A small sound classifier, trained from scratch: 4700 steps.
Rows from block 4, named by matrix and row number. Rows with one number belong to one neuron. Each number is 500 + 50 x the weight over its row's rms, rounded and kept within 0 to 999. All counts start at 0. Numbers have three digits each. After the name is the row's rms in percent of the matrix's.
# fc1: first MLP up (model.blocks.4.ff1.fc1.weight, 320x160), inputs 0-79
# fc2: first MLP down (model.blocks.4.ff1.fc2.weight, 160x320, transposed), outputs 0-79
fc1.89 059:530497445482599484481480483472446458445549445424565528411570563484461534517544442570420533427449488502518550489456577548467465563455469447543529502538476569459457419595459457548474445466437476447561631527466471418401476532506497518514477499
fc2.89 059:488532493536456472519385402460452450492549497357514533420559499508501493494563496555436539432534522479397479471533532536469480444511401381519538448486498534467402508424428504527501468428495474498473516515488470481508436375424535476490462478
fc1.90 105:435491508523561514435481506564531423463504443430361422527474521454480568476530511604463515473494433500469528453545511480478566399434486553457553426588519538445529570513506530540474535456527414432464539507554475409539511623507567450536442486
fc2.90 107:597515492500509552552522538466437531528494546471582507467440521445489532570432456462505539488529473542504486507492488575531479552512452465668494596506564426527455468481481529487514571551480526531507453534487550555467448444551489599514482433
fc1.91 127:524496496482546516474569602441495536531547429480461459539431557489529433523550483443519499588537557466476527527540404494495577546438517539420535424526481526492505574434514519499438576501555452441447408496528607432602485505573483531495503478
fc2.91 131:545486521462474480428426442570556556527482566499458523482537494556486548473483500547566545421491507545528483438503583513487474543470504403530507575427576503478441489469536415494562488514476556532560494456491475493424461521498558496479560489
fc1.92 077:511523480464484624527527503432417491494439463442549528472474545537578580509517524443578496557505498521501467511507468461462635493500439601565445537474406478490373514459494485551455455507479509452563442562492513571499398402440578513407474516
fc2.92 078:507476523500444498500318510460538484513521498517484430452498448463537426491589499503586468438524464543487466488534449497517537503589548506485415475548598525485543493543537532546587455485438483473595478518556526489530573381470491505468485565
fc1.93 088:533598471481397492507459567467439535522469600518463499519431562575540574574563492439513482494483516478455426508507501495478460533599432527582488498466437486502612565517536505443542600538575467416522396500401565519495587514514454498536429500
fc2.93 083:432590476545597612485548461554423473488554477504419517497587503513375468420552457476479485465530453545465511496596510472452494403511459474528529426551490510501452450518553416521555498395532491445530570557477436523411558539513552455471479513
fc1.94 094:450502454490510562395489544366494564469536478527545562444444474488413538496484502443533533414535525508426483492556430505450524519532482515555468468512317539437517515554481435542503544484499361471388493443559392507577485530518562452466495573
fc2.94 096:375536460516538573547474486513441487466549467585449510560568473505426497510413521520408474470478510534527509560576485468502537526510516506537471501526528502575508461514525457504453523485462526480554512569500452559416523552495598453487549457
fc1.95 102:489519487473575419416542653446455486538440561520514498505547538539439526434474509502586572419481531561513543492484491527509530527556489495602541495508538562443508436530507420471520528507521500552474502582554521464514348519533506499470504439
fc2.95 109:564500473542485548511486481542547490490538508468537543404481481478621487558421509497426393519539481455560417575505480513478532516420578469422428511485540488595491509504441595510489466516475547472529533441468494519498601508490479589500525576
fc1.96 087:492533485500394496546398454424528572540514529540544426492572538507427545481453487480569508528500412573524517494560522452435512568519457515548509577477471585452523541533508433482549463465462412500439518569472531521536608405473464589405449473
fc2.96 091:436547491579489475630490499501481470538634427561576504405521539564439562449548507516463539638479533503551449451545444502494485503527430409544563544570394531513603495425476475500511497456527479493461532566558531513501628398430480509448491481
fc1.97 080:552557430463624628502522521485500500499481535560433555439607546448432580392507419476450551546513523445527582485487467537492497571542462469610555519518488475523537519591485440472477543511485553533501539539549421477496537467531480543441413474
fc2.97 081:433526507499487470425387480473491501447507503370463472397592515445524435574453601566498477388522495476466591517547455472505541506525561469461479495522567505533466540501497523542526434399474508537477474570492579461566597580449471466509521540
fc1.98 093:448502526410491521547515510580500537488543484450516472491519530411420462585436553478521523388428402471531460535549517497508458371501574514539570527574590505532420530439523554531542449586514512536490488480531510517544503549543506342393545483
fc2.98 104:490501437534506513513520539384570496500530545533544557483485453526538490440471452445434493603503569524508545437464492487455513573590451429538441469431484495407537449528483573490417593475455493417588435581533548479449522486468471589638495523
fc1.99 111:475509512536478504489496465555562574537448486493499484481516439508564424569452577506544404491518472498570442473492450412465427482519495558432439437503571491484505485484498492579522540526433506409529533529567405367543501445426530533514413572
fc2.99 118:549464473483493562435392453492445364432503458445463438474483489471534510470431537530422631432525553463432516506527447516521539403433483463518467544545403532518582524475528475483458420441521449522496432426511492544423534520489463494415495575
fc1.100 100:508495530444446496539512462540575463455415471594364525462471485476502520542623552478514458533515433514388495543396487483498449462508450499478507487533478424453519450461413564529413558434444485498449552554529540483497611508507517516508503499
fc2.100 113:519563513487556498562559542444437471535579488439613404502517524468495442348460520552491530497436512507538525493539386516448568536465505509542537493432544573491489523520525429457587471575535463564525448396485512464532434501538516455457504495
fc1.101 083:403564525557603478449522444485467537515446523600527497446507488507441521469415562483544342525453424592467539548458563547585467508567450502425481572466470432493496529462506497378519449518529484510541453584441452485529517399473513412591539573
fc2.101 075:415458408497629526478503488537521461535512464556485479421528420516422512483610462391529436550495474515490473516507487440601438509506440519398479568511594473506510362488491521520479475626537500569465438593537459551464553476575519447501580549
fc1.102 087:487469513440533509551531500527525465487493594408582404457564425429512574507432499461546434600525478466505435554522547460561509401504580436490439594567519509415513453512522498526517534569330598420554515521566546467512495445473458463475507562
fc2.102 095:473468521403425569468448510375388455454488411517468500579443466533399457615565513610456528425454464491514456541602445478356478495448446509534486518541383465493527517532564469541492489438486456516586534506445420510439386613502519559470422409
fc1.103 082:353576434564469553468489540477563449505496506569517523456446448565504505551454509467476496443553406547505473475571518596442586590527433475539532494576451496472520500470466501513564483480544588507397492597491499473498497522571513542562532505
fc2.103 055:441513505546568508544530527465493602424537553577554550485586455560508498508373448482419488428570547533507459520483465460404401511593559480457522412429494477477438554470482520586525486470488485506539509547560578599477524503409504496441500535
fc1.104 128:430459445548507427499585448462522524494516460500454485494530490537576522579380516473526461476433548560499509476415572440513465533473489559400439520546523485513527430528441418453538460488559516535585481502522528537500418509429565490505476570
fc2.104 147:654455564443514539488415526542495473513438540467621523542587508467545496414606518524495533483503488456476518559565403530533524478517508494555552541489431548531593543453546499501480498503428489499479459445530473593589531584609505579526498450
fc1.105 089:391466396556573599551590350552525485567516510595511516451545558486453489536478484458486506472535510455489437506496477622490471483548518470597629468484387469477509506451488559500564460521444488493512545497566441507544560481456553513381574457
fc2.105 082:557542463529545595430506424562525470557535472585505487518565498487476478546493470536504386547508591406510536526588429576443622503487449438520502450503489500455538519490562513513485540507489400583507513473550516544596490449555582543443496445
fc1.106 071:398428506464529507520544470518403527526484531616568451517608449522539451534383486503468511421465521473442505511547430472471459541591507462568571521502382468575560435530513508588585506441555484554478479557463478530505501412531433529595428479
fc2.106 062:517518468530422525517580471444416504582560500488535481456492463481450488524363547500517462566480425470537426545589442520499603561506485519529482459523470494431591498556440449545492550471538450590476587502442502597422548514502472533434496544
fc1.107 123:509463507475531453530491473569561550525519481466480539538508611510508533471517430556492503652422558528598473442550580486476560613474528433440568476543498519461502508564486513509588449521556554482521504481476474399622416507527416469483465497
fc2.107 123:453480457458481529466451576486448360459464492527429463484490411463401519571556528437496471420543384489436492529460481429572490364511501520615510597453495481517469393474444455474419501478419530503564435537477548494429573486453518426496489487
fc1.108 077:484475451513471426428495461498448480461514545523432554573543526553482517555537492466425492564375507557472625556498330515437528522551383543468526412506470487441444548457506528528441523461395456502415522552527614478558608493477588525454468496
fc2.108 075:450519413557420441537463521450455544619570479553619512464605472546491514473530515539546546505462550501438487570524356494497439478577491519547542551482462529470606485449512468501493496403504466481548473594539613481495625450504453485469497499
fc1.109 144:599517535491555403546537450594585524500502459523432506498550547469602516540472409459425559574504557562506527464452557505542533493573511428441458490488527452517432518460486523503566474462613546515433576414530556468592465505542539555571477552
fc2.109 137:461495512481435513406438495416474477550437541507468506509495472508430462467464469525536387452451502387491512552522515505446526524488559561416482585522534549493564499508485407506431532488449417475507458509551394586468482492524520534380560456
fc1.110 132:516556555510448410459479517503612508451526450442399465447467415459465463514510573534536520532448473484470517566615504457455542447437426506527523473524574544491472536486451478493523471467481464429396517469536480494507579628500538461467564443
fc2.110 124:482401367506603564613548477536377516526494596560519495586552536528526480540477368421449446508552465453557408485415505518557483534541571520478497522417424426488555455527479569460460584476512484483524448476508534505523451472526509480542437547
fc1.111 138:610479574423501566469502557568539536458417509418404519509435515610491401487601544399550568527508469420491507448500478433493401502495466504493423529524440474486505523475567477547450517536485481459464423501530561487528498398491509484507532579
fc2.111 138:367517472581466412526547502463446448536528481531526439498495501449581526488475520550528376451508559555534511537498568532490604519443553490522522501474538533524482488488434420471558488557555558531525554520466521459413447618498515570533521466
fc1.112 079:512503512494557508443564467433427620444566508571501475454648498490370514478544457478537551531589439569454518570576398530457534547547555569494551439523487563513572505503464447501480500506480433506534450454543377496571577543494611514479517535
fc2.112 082:471509593529448491525462451550564526531503530529461577481501524466562485516451558519475476453444568466466539482505599513468537504281496421461492411526439481501457511562490522545422453470486428570517540504471444590494484421472508448472530489
fc1.113 075:463523473564496467420452427352425495494475470490616492508539503442488546506525511409468480474461429612443542528470475460540589489475439542477430496537586512438499461636500445505581492550412432505574595521561552472561563458527532489487437522
fc2.113 062:372559520461524428475446435467487469551469403481521497499595468538505486454495612503449514425440465543521549497442440427437501479442437475560549562483526580484538545530467470517528466423447502434602499469532503522552525499415559469521474472
fc1.114 076:543537454462523573472456411485428492442500478572592527536512557534514495441435461450525492426496604459555463429557535544531491544478479430576525458527392420461478528469603487558563471477465545535485431537460522454475465470496498500537547487
fc2.114 073:447490495575544666497502523500419483508515495569491458546535506507468446516429447496509397460572567485559484520500534607467504517530489511445474480467521479423480454492477554558508460511538528551517529599467491494429531556594545532595496539
fc1.115 071:520519542487581590594584556470491561514474510598521537490389482429488452440446473481478465428520480480528425494418480543450614496456452490549481433501435479470569471513464529490528455431419512528537584491377452568521536554480470425544550548
fc2.115 076:481519523540543647517535560571474477560553535560514456508522528478521494507410473413464438449501477413563458591406546551474453477458533508461555412528449403511522495481527560523471493460441494526572558525458486492578489535539448451531475478
fc1.116 089:572553424419468423544574491518651467494492502457520487469491545469543495480513494496606528531490531551451447440473548527427543516537611530433566430546509454559500537518496511561557539545502376406511479572477491403531567560584428508569472473
fc2.116 097:437431559514514555449452421508371580511503521491462603491479503536525487560484556469481476436493518425622516541582492516506434536522379526553560604468486550458601451495498508494509520451483602518539497436487442518474518487461533414494445550
fc1.117 126:547586504476608361501557516557490520462437492469506528461434465487461485443467520460584505477537499424495554423535431547515467479502455395504561481575572492506492438550494473411463514537471523549426453465530497542481429515467601518511491450
fc2.117 133:490427416584430585518468493559536481449548491513458521542574494514542472584570482511425533473482522523515477585425600469518491560520583500451452526410521505512529523493439581565502483441495481491493423558518516549577540512527403496535466496
fc1.118 074:519507422560485512474520569463517539543506511536534461508462505603567485520513463491483453540468466504519372513545471490453520552469523477585514448499474496523440561564532466613515486516417515403520563620464506586441503519531558577469475533
fc2.118 075:462536532426456525536585521414414491496501513464448454408449482488513555604436544499474421517600489555640471517566509550476489506548530494589592480524564508414504522489469597552535440532456513439453599505454576470449583507462494447544468521
fc1.119 118:521494522536494527552469474416543495455518497452523474494474520557517532585543550488430488476472397510552458596540567547507536481449565507523435512487473621464566437564490492539549395537469517461440574432467527634470467559551557461438519438
fc2.119 136:466461448517452465469439515565552510588461474534524567489525542443539497438459475410604492580587681507506487397478367444528486502553521501420499508499558419549501491511562562460483546523483472573507465560518505408542557493431461595584464535
fc1.120 069:481465489564503591609430451482484583527540461580499469477436438419538510540515583472386478546481487534532481574458374536530448570559525609572488487464496551438528539467512474584601523546514501466461503524567504446501478495480472524459536524
fc2.120 056:582500512523502487532482479524527496550559483484560522499502497480572543511550551554475532463488543464498509492651464594580447554485531554535467470521387580476564592471528507507506510451422427496540507550611468587608530350453481544454558562
fc1.121 118:542526534383465514464383561475566514550513429537475484572491609504522482613483444476517456467529455577493512480376681479485474439492566490483486571481439469474518470480459471487523498484535445478505431493490547474555552492547459476523477556
fc2.121 123:446461542515506496466653434491420495449548566484526490558538395570452570431520519532492513546510528459458482506605412412423493518595434446525509449481543472586447478454541496525508527564423459523528590544514440537446501561384523459474521489
fc1.122 078:516483497399515508560629484577492500503472482521506539546499502499635527506479480486488498470530461507470551469498451569532481484579476473464482485526500459430509548582512585584556502422546625569589527649481465406545544553531473386569583475
fc2.122 067:476440421511480504515488529429505504421426348498459500502509484517574478483594458413593519478531552581482518430511455423500441556558451576451499492450451516455553445452540594610546564536500523464564602525439474419522578504468507386565533507
fc1.123 082:412432452507520471507482549408586476466518540540454488526546601523496566461529461569484451531513397564508482519454545495452509529550539458526449435508467493502391510488565472481534511515551518543444491580490449481532568436530543520587455502
fc2.123 092:528471404522514523516465511415580542540544437569419504448517497450506479444553482559436495528465485632608403446417435424422499463530548493540527451460495466493488478451467525521525427491488528430496471557446572469392527547427496513549541533
fc1.124 082:459445519473448510489503506459541551462460398535507509471501518518397556525460490523504511469471443522464466515469507549515507541504543446472576474528575524470480599587597551543549467482559544637475488479572464438545494598435494519488466537
fc2.124 090:465491493492473512449444414391399416504503545506504456540429560432511500558481513448426507431517443478435498426585400508480449502519546539606521541488581468453459573553455402520559429480523411455534547443494476527441529510428561481493503475
fc1.125 070:510564567486476556519579498457376568473449490541467512500487484499502494488408561455461545539561576501578491539440435555593475588510520484540469437513585495471504471450442486484531528449495431570523408446531425452540498512500473460530408493
fc2.125 070:496470478517514506527517391541450413461500555513526544493531490469522518439583462445480460502569442478517557518554444622533479583589501441538543444497530423616582471480514532540534441563523575546445511481491579518601526435576395501500488445
fc1.126 113:463481511545456527522531400621585529509571478430389415489512562465409481531474537463537497530471470461545576498502487533464580479550468463441515477547569551525478478452507437562555459542434478542575494521487511441531425557512499491531459529
fc2.126 112:554458486517512475450406547417486525405377512564609568525473482542535499475547482505390473455562501547484465538547551462518465532435505520519462516465467460466514461519453441437438498440531514469559473526628460471518437528441394481507499481
fc1.127 075:453595458495556469499481432466578479480526442571601423474438567537490546569447539513548541360471391560530524496564533490513530504528455517439491510490440469506465477442476460485492503398475560500505487561423559507476542501517462625550452532
fc2.127 073:542560512568498500504579527423571602508529474522543483509442479486475497551519562560596518425411408568522483542548493561370494503478531516506567379507571546472329520495456535535540535487477587450408546470412548473466534497460580473587500473
fc1.128 103:511441502408521537527529532532537528541486538488484560496440474492520527542565569466561422535493466534497421483445475568495466514453534503526408538531609516467478491502472450542404541485459429538531425457472444459553541491627394503527453540
fc2.128 117:454529471529422421528577521413465448417537406497416522482536490564432496485451506513420534528473509457480493491572525463433499517609512519488602464437401519449575520510580489480512498531539517435502563535520553469397490550403545428448504495
fc1.129 138:528526509510550520562411566562610435445485513414305528505530489562429497506578533519528592487475439564494530511510476460560469452497578514537488419488496525482527569517501533541523541468554521496443482454586511514509482515492532452559467558
fc2.129 143:514501482481471500509540479447512514570498464510582466522425505445607505463431437405502413519532545430429502387498543487468511492482423506438467618546593541507510437445538425452439502555482484437555473534419507429438494485573482478418568492
fc1.130 100:445533453521491496507425567527555473487399488426459489546432557496529429426541488525497428454526460568497493502473574503480528491516596602456521470457514521496492525497482459533483552492569473574537427584460527577477446535433532605469468506
fc2.130 101:481470545414528492560546385545495535549517471643499499483523542515423589501438517500513535563540607566524367509470413539411541482513433501545528465513480533523446534419472548465503477572413562522507572504457538502471585425498430451510471529
fc1.131 082:483568529471446589456456381464453547460507508552522525497511504373498547448491578541519408482596453511444509596518482480460554518538514514562530518532482503495510482532483493540423489585442482416477477529485503487481571531541461587520443474
fc2.131 067:539544529489432460558436547534475536519523547583503447510529563471584516514496565589518474529638613476544550499565492475583521529492583517408529450499478564516526524582545430568514442483435510462412414513563564549492576444526473601444505549
fc1.132 079:450504437522506511478460515467505501553435500528475447561445479517399517566516508431563436491540565493469515538452562532518463431559516540475504485465442463444523576544543395470553524420452460544563501561490534468465479523401593461485400534
fc2.132 077:447556466492558492464521567496460496492473597468612498416494550469474459518471509410494502472452551481367514520490460539629495420547433489527503539538571479518451517440530472474526530508582421455530491516489435517479513542538485581479545524
fc1.133 086:472530494516522521535498476488402458448423450513468518499426521479482483482432504428459420445564501502472526512512515540537429429532483474615440541442455424527444486506477455528463441453459560516521519555351623609538549602459582505534538555
fc2.133 079:486557510508520547487482537531479542499463512513493429427530508425511532467532486499454467440521502528537430492452425589468578523497534547479488476441516471465528479497529542553563417575443479489557528584402619468492555635565485473472582547
fc1.134 094:473369470568518573416471443463529511502577500447425452588532530443408508486498469489525493485575480569548491630560451581570471497427497514420495477528524460554514487512515511443566500490450494522602531528491513508468602540441586542553542521
fc2.134 094:556576559540437500573549609439441551493425539558518532482521520485505467495446556472491539508384634510469566470450504467408502427522566440564643508522534463486535539412572525522519519448440428510456520526510490531554514465564561538514486500
fc1.135 089:381499474444535558480602506475438458558417483515522411489526476496457467504493482417518493500524471517472499528522476432416460435457415423535542514459480524540551475499495467498493470510514477462548553528459444505488549530532547486548522472
fc2.135 077:573471522473456444502524489495490458370397549533489423402410454490625578554520533451484474507509475602458429515558474486482481528596568432463551448500530461532440495461514534502558411462448477452447567510433580571429581491411564418512458566
fc1.136 076:485505545472476519529543415508514532444434403555553452463592451387455536545456585485490432475472496475554448496478467539487464511539530499524529565496478478486485485531496481531549516547502542478398500560471542490493581571455534527403421457
fc2.136 077:473453539486490389538453514516534402542449500483514491456530453464633475521547522510534465465520584551510509444529494555478530511502466598472459565493568527466469560491436469603519471463440424520394455471504493489627573509573640539564518537
fc1.137 086:486494526528590481552377500429524506478626469505379479499530471449499530368580459521476520503455555518547533477502409532554469452511495525587483486511520488418497563551494517419399561422506472515429465434556542506445458537503570480457513502
fc2.137 094:444547463506472480488577483498493530454519424476502506482487427570427528556407500420547504490530451519543478588535509526480505539565464494440558461520546469539475531466467488486585439540529574426538465568505546369492516455496477582585464493
fc1.138 077:485608486434514487515579452500432461568376509522554568507489463471438542538552492523539481525438463616496445457527487482574520445591435467473479545430577513456535475497449446577489572444452521515468471499533559546529571511491507455458467538
fc2.138 076:473533459641472515549484456502472537520491481536563429501487599476474534511556542512499441506529521555563507542468280631459582538426519531514567462515499520533494465431469503454561627524487548558448523446483434523454503479506520476504454545
fc1.139 082:539453584453439545456557498452504456522489504529489414473432470551432608542494453516516532433541481550476458556526505451478567420543516567448475501459517467481448537509523542582474429438488503480529553511450438505528519537588545497427492568
fc2.139 078:458463411550502579550544483476458505496574491530432445519489482449426514449497520461441407549459587495553448467553401513428513535594475394525476514455497493500485538488599505596607497477528457448435492515516568477541545480498497489590501571
fc1.140 090:461477396507521497521493472531415443505491567480634497417592425544544442528397555513475508507544479459502478512487523501518401514453586531521528521471601452476548515469567543488488486456539500484474530481441496572468519546640508618465467494
fc2.140 099:564439505553424434503490467526412546470519483532484568427530519500458558455559445450505427522578459431504475483644413531511475507467433463505536411576418446529527480452426565535579470510464457527443608569534561482471550407460461429519434485
fc1.141 072:468576463423504512449469431451479513424558586496507420487574490455433500515424499527437511462503503542504507516527441543536493484516536584542594533554443503472616521461487509480493479418582456427481483531539460624500566478497503562435491516
fc2.141 073:503550472541596509449518487487498505513576527399508472454550541453493418387384544519496520484467456482494530492450472549502502486500556533462611492519529428470456525497457424619509553432512559545485485495550505510494525631456426477425498570
fc1.142 125:489576597458613456468595575456460509520492458565456528558445498572491554593480491503571535559536542515416504515364498507522463521461525405490518523559479472435495514465487553454436574445610549547498540468516462473501410510592429466525522502
fc2.142 112:486469456572453536483383465523523479425571505443546488500548540460513510440515528559457403417483448483543523506621463436452531483520413671527510478463531494490519522559489419574534464448498534461568498551553520447468505523388521487431446450
fc1.143 086:520426369368516510523420506453461478490441516530533477599428579460559558487488488453500579485519490458492497486560499517485503444503489515578459481553432511428507435493505453514502480501464505501640581528471503505523567445539539474541605574
fc2.143 070:521523433516531572450438472518681514446508408512420501551523573463492432469497536549438557465512493530464466451450560571451508469473472543506439435520483534471534474532523431490495531500452472540578484493473560515472526541477523489496574547
fc1.144 072:448456467437552580476495546536546395417492515543488510467461407427452593491438482491476444491515435479445520433379545541476470351533518523460452523554504533429551456559565519450468446498466526581546440478560553374515511513529525484466489409
fc2.144 082:531627488498602505539550444476441532499484583491507484470572497557577540449505500543529446471523486564517376521495420615512494552499498462577503511497550517518385540498537532563478521487466562421576463541453485590494507572532514539484454415
fc1.145 068:497543521480506622534497454447399499497521517490582477467550471535443542585426597581360508443482456525511599578527480600496494478603511435546493525452605453506469607523502564489482477551543503457474554595546513529493511457494556448417485450
fc2.145 075:484476495568545537482507491517443541437483551541495573540554445524490501531557526428517505533574480504457560533558480478490588510525477543531553371466520496507532484508540527493486508459382525575408517506582561453497484543583562498563477411
fc1.146 076:483501579519470536468560466382450542407483633498572519490485461443427563584509508486518556516470462524598533463393531502554604518540533469509579511548577518477483560549428549554481530549541613466446566468512493520526564468513578498523550465
fc2.146 078:438457494496468451515511446443478496505488604513412486437534459450570533461546516534570481477491513466468537536608430587498479519541443447533529397472498474440417491442545431534470525399497436524499514460463597521538464564475510428456472544
fc1.147 080:509538404509514484524538485420405490496507514462532477574488498501448610500520443388485484403516516491514487466502459544515505533500520501599543463434449393543637558511491486512590484543468469520536420527355534555432532581487457510484466502
fc2.147 077:469455489440571530506522554459439441475570446469453459520451481512470490595549453430441510520433425464529491568431410552491536458527446583498540451467587459404572481529493484592500487499413457466586455515454478597439481578517594474504466443
fc1.148 066:458580417522536369427528514443487386514493487502533472541340434454500474517415495458507487478495549385481515541468508454427460396589492505465443491509494484452508432512524506501576541530423462451530488493468581471485525419486510474580449560
fc2.148 060:489547655483451591501504562537527521463422497566544522440607469562503572541461577482463442527540520487426502484556388511474477475500453501462480436514537466535420544536494483516497463448520485447468463461587521559485458514550468611511473522
fc1.149 086:434503464454482577539508454500371510559510542537576548529504556430460536511553479478548499538532589481457396427465551456473476532536534494563503544515432447525450520475559521490517485475543513516443480558496486509530524487555470493429519477
fc2.149 078:523466443536573488452465480549557538585556528558529498577513424442525440460527455466569500542502589491520417454557531533519602547498512543488498479515465470515515522555526558511458600467514438530425469543579517501545486519574559508501568481
fc1.150 132:553457564596459436515581580491597509417502514464432527461523493530550482427514432567637566489467505504442547472511417504582455476450545415506476537511553501466385509430474452454433513538481552436528482565587570534489411562487580611524488472
fc2.150 132:443592463415511517507490447512428404511411458464558456599515517482522551572484486418444397505488541542472466451447513416538481497510475580468458470511474388557591445533573531434460473426547490562417455479515404515524494387490505508408516535
fc1.151 122:468487468500421502509471528441558628637590521534492442528490631547577509610476586450509438524456558585577484534492521563518564511434504489455544421488480466553512570500468543449547542414477462457505532416564553425582537491501440496517446529
fc2.151 124:571552535541559480400461525457496433467453539568539550485507376498401539452543450529540515516499411489417594492510530471452485476542490551452452569548542518498495471520565469444440559552471501466484496595515494515474501548530574538513526541
fc1.152 078:466481414395421492525568485463547515429557526457637476509554447468558541567441494496493505519542477566514484501444515504518530602492543455542534476542604444530584474494450471485573556508510514482540494529428432495458536422477491495503504514
fc2.152 078:523465448537444553538448490458591626500492499416556514448531556557537456525498464389480501589488402527502432454515480452485528536423569470531456456518482486413516461570451525461490534540506419462491508490537476505478554464446558589636438454
fc1.153 127:545583572402596379530529488553463406532501457478473480604522525453514471544480503597449500530478501497585569492456488510507464469432483560420505470557519575471498526501523553511466420479482531585529487533517484340522421517453474531518552512
fc2.153 129:498346513572412514434453495436536602437413511480555556375537448518458559456500517428571499492492486499441432491455493440454480546512589505491543562463574442556492458460464503489461521503575508497522573477466500672505500503404560479490444491
fc1.154 134:539477447527454591406388449434457465512512427409519490477434519485572450441520527519504557458408523546503560492571487425426501485360476516525462407536461611480499557429521451604519488485516542437525505473487513539497425426485564486457496536
fc2.154 149:490448561484586425561618543575467577525431495502532466510559527510506570527515399441505465586591405518494467487458434560542525518572514534526511496398549392491490465539510551423514534539490493506458503435475544445554512545561495513559520423
fc1.155 087:433441432471524563541490457407403536481497489508490549480430444433495530464566529573474484463537530443518541521537450522472478423547409546519605403498416506438528521608480524551454447392441433540511548498482458515453476460445506442459549454
fc2.155 085:574508505554428523480586570561597577526504545542580465567451418548561531420485553543521537566571539543472466472386462525466577501496590506509532527513666510434420584463428528525551595462561547507594543443484558476401500498570466485510524534
fc1.156 079:421557561457488502480612572476524511500499437520651457469444440496479595509492568466543418469494496558436469476471489455474530543493553478509434494590466477478572470563522516543540450514514555508540518554381439504507460415521507492538446489
fc2.156 071:500466585491533502452518557587523505505498525455463490518425436430480416540535440454507442435498496477539470579531470482354446530569534579563528459564519466422539488519517575566482490528461520512492513555432516448498483513599526515550470554
fc1.157 066:403473418468470509530575525453478478499437448595503492553473546571529485441586561427441438443604543532505481444537569513455468432517505454483449490514522482490518441480464438634489506437476473545575433528526519475531465559504492488417549557
fc2.157 071:461573534525438474545532479377486506568499501615516495456544464474501457446480554449401471373542499474472389505544491549436455461483537404496448476542453529422454549437520499542525537500525431522529478525492573352552495527498501556532499514
fc1.158 073:469491446489536547554533476472544471580532440539589542562447502556510540621467489455574438432549552527524456502377583470516477524429422429558507441391467410479460549504529548497510501427531524510527476559393489439474553480555539516549513500
fc2.158 064:523588379558466650552481531574458480493613484546489514496466449526440471561546530452529423404484515499517469516498449525607629467453504489507524480547554537422531522514516543520475419487483510570519492454446536496519511437545569385493495560
fc1.159 090:456478449495513519440518513461498562469548490501449514522458573546494513528503444442484525492505507604531461487429573479381436580551469489476396476477468510499517486450590497471593534468465461524584530507560547494433432502448510552523504581
fc2.159 097:561469501533459484531468398516481436531513523538583436417557438500508510460570544478578464561501550422484460552609348521555635434459528470494531409540549515555535482448492476561473440547470519536429507479480462540540539496499496452407468449
fc1.160 124:447488453535533436588553529468527539521529434505485510477531468441525446462426492524634539489500429443528503499537469479483497458503501520393495550540482608471492416520400421478565540504440567558521401608517528465467475440467587464450486498
fc2.160 129:644563468406427550442442460540537410462449503449486508570448510523443559539591530477469461528466517519501428477488460544496474481487491478565520509543460407545493602531615497503367468479547429477559598416487444543558420506522384552526518479
fc1.161 078:425507341455548468459512583448425502517531596514494527477480525546442567472567502416454535445496454563467456511527501524469533536500493565606544521481503504533439476520586531534544455556507590531582519619592546586474474432406514500497477485
fc2.161 081:540569483566508536466433519427490456497541534593567468453573469515489444433474631522458507504420501469455485565520432473461517466478476444528514443515538498429424504426481550524462505423466484574488463421552521556479626531494579496495479519
fc1.162 108:442425458539537436494503501538468424495536533357472493550509503427535466478491496551523540498512477428502590519494495467517482444498473491421506470473540471499458434475518464475485483520453487501473534405563515556494494587430461483413507450
fc2.162 122:624519612489385483544572552488541606483471507591480538430500517498417525545501570439477528469458492502498454496536385496411479515469559508517545524576480538477487540527500559606515454538534555511410479491494441502503427494515542492559533485
fc1.163 148:497523632604518497477539492628409451567432446525400441561501501521476487397448528496543462398527478439459532498616459479495500439531403433513499489410516509478502474474511520434425549489495544537468450505518496495481467514489565518531411441
fc2.163 152:576503442398493426451527468484558490483535541427551520460448555502512496518526487563515527587449509538491508459378495503531447569446583531431440576507504540499446515489462425537521474536515490536480506374478470438570444486475441487463511561
fc1.164 141:543500597517517434526498533449577521539463368494510497518491571534464428473466417477560375492499562489501511378443530438489493505501525527464490482521468502560521521495546430426476526434562558537457522402450481557539461491532464486465402473
fc2.164 137:520454415541454463400555453527557450518483543455491452467528444545579495439489597548499553553448439492393596564486407543530542495485533517444494512499560531493489456451506427549544497544472474494504459450568453463511477582450520546483534495
fc1.165 075:479540553515532588546468565382417605430500609517480594475472498534416446474470476493530421487549562442507487464416485581527408465593580499455489570493536571447437465577552397547574564532393485450483453407453493498522473441514533526463492473
fc2.165 057:555490456605597531515464392491531555488541491461480528413487477441444443452387516530519465502496562498542512505563431541451511518485564451634506542584478523486510466509451531493493565396476524525569402502536411553482474486428515505455434544
fc1.166 124:562439560562474545491433496545475479480524420422520522452588427402477516460559411474626407534570527418494555460479439568498446478590516439475448480463448519459527480508509536445490434559451489517476437469533532510491557459559313435665513542
fc2.166 138:471499491463499431475528497412505533522507548458460462568418550513464493569440525522393564441411488552439486501548507455534572476449461526514582546478531555460489607521562435554504596428570494477570548432496458479574478557461603555368546481
fc1.167 086:561448488467593506482462503494528510467434486581649423528472535509608445456498508569513464469572532483497502480394454558543433567491538459541530490516528474516553443494367500482529460514566495496534518463537533512510511485526539552548465533
fc2.167 080:519511551517537525535555475486496495532581481549548452464493554531471427495491520584474489595414564577677532529461459578369538591488474506517572441557533556500479552480469525526477558492548533517450453568455514483476532506435504481486517508
fc1.168 079:462492506557472604473442506382460521538528518526535499447510456436430532441477521452435499557431448476480530562433499597464466522542492481615541507515535472469509599635511478577551496557421535464546542492569495500505556541504431481521465535
fc2.168 059:438430530531517564516464477464555462552512469571591540474515385522494456491450516480340448475498553501534460488480426533504399533518490541487520436528527527485560522471490482472455522414448467458501448511571517526518574471562526572566487434
fc1.169 136:470513539473399488534497510510595508522432502517548511558515538441542544508497485596555501506473554555429604472498581436493444520501586517430511446479508515533508516426475497484528533512566565468609485465606479516496432496451531583516405418
fc2.169 149:509501483490571530457576505558500463489500473494350467516430447531452487505508596450504481456510407518466427455510444499529570468466472532522540571487476483533551510554532466501451504510483501523422497474431544433509559596526523380473596529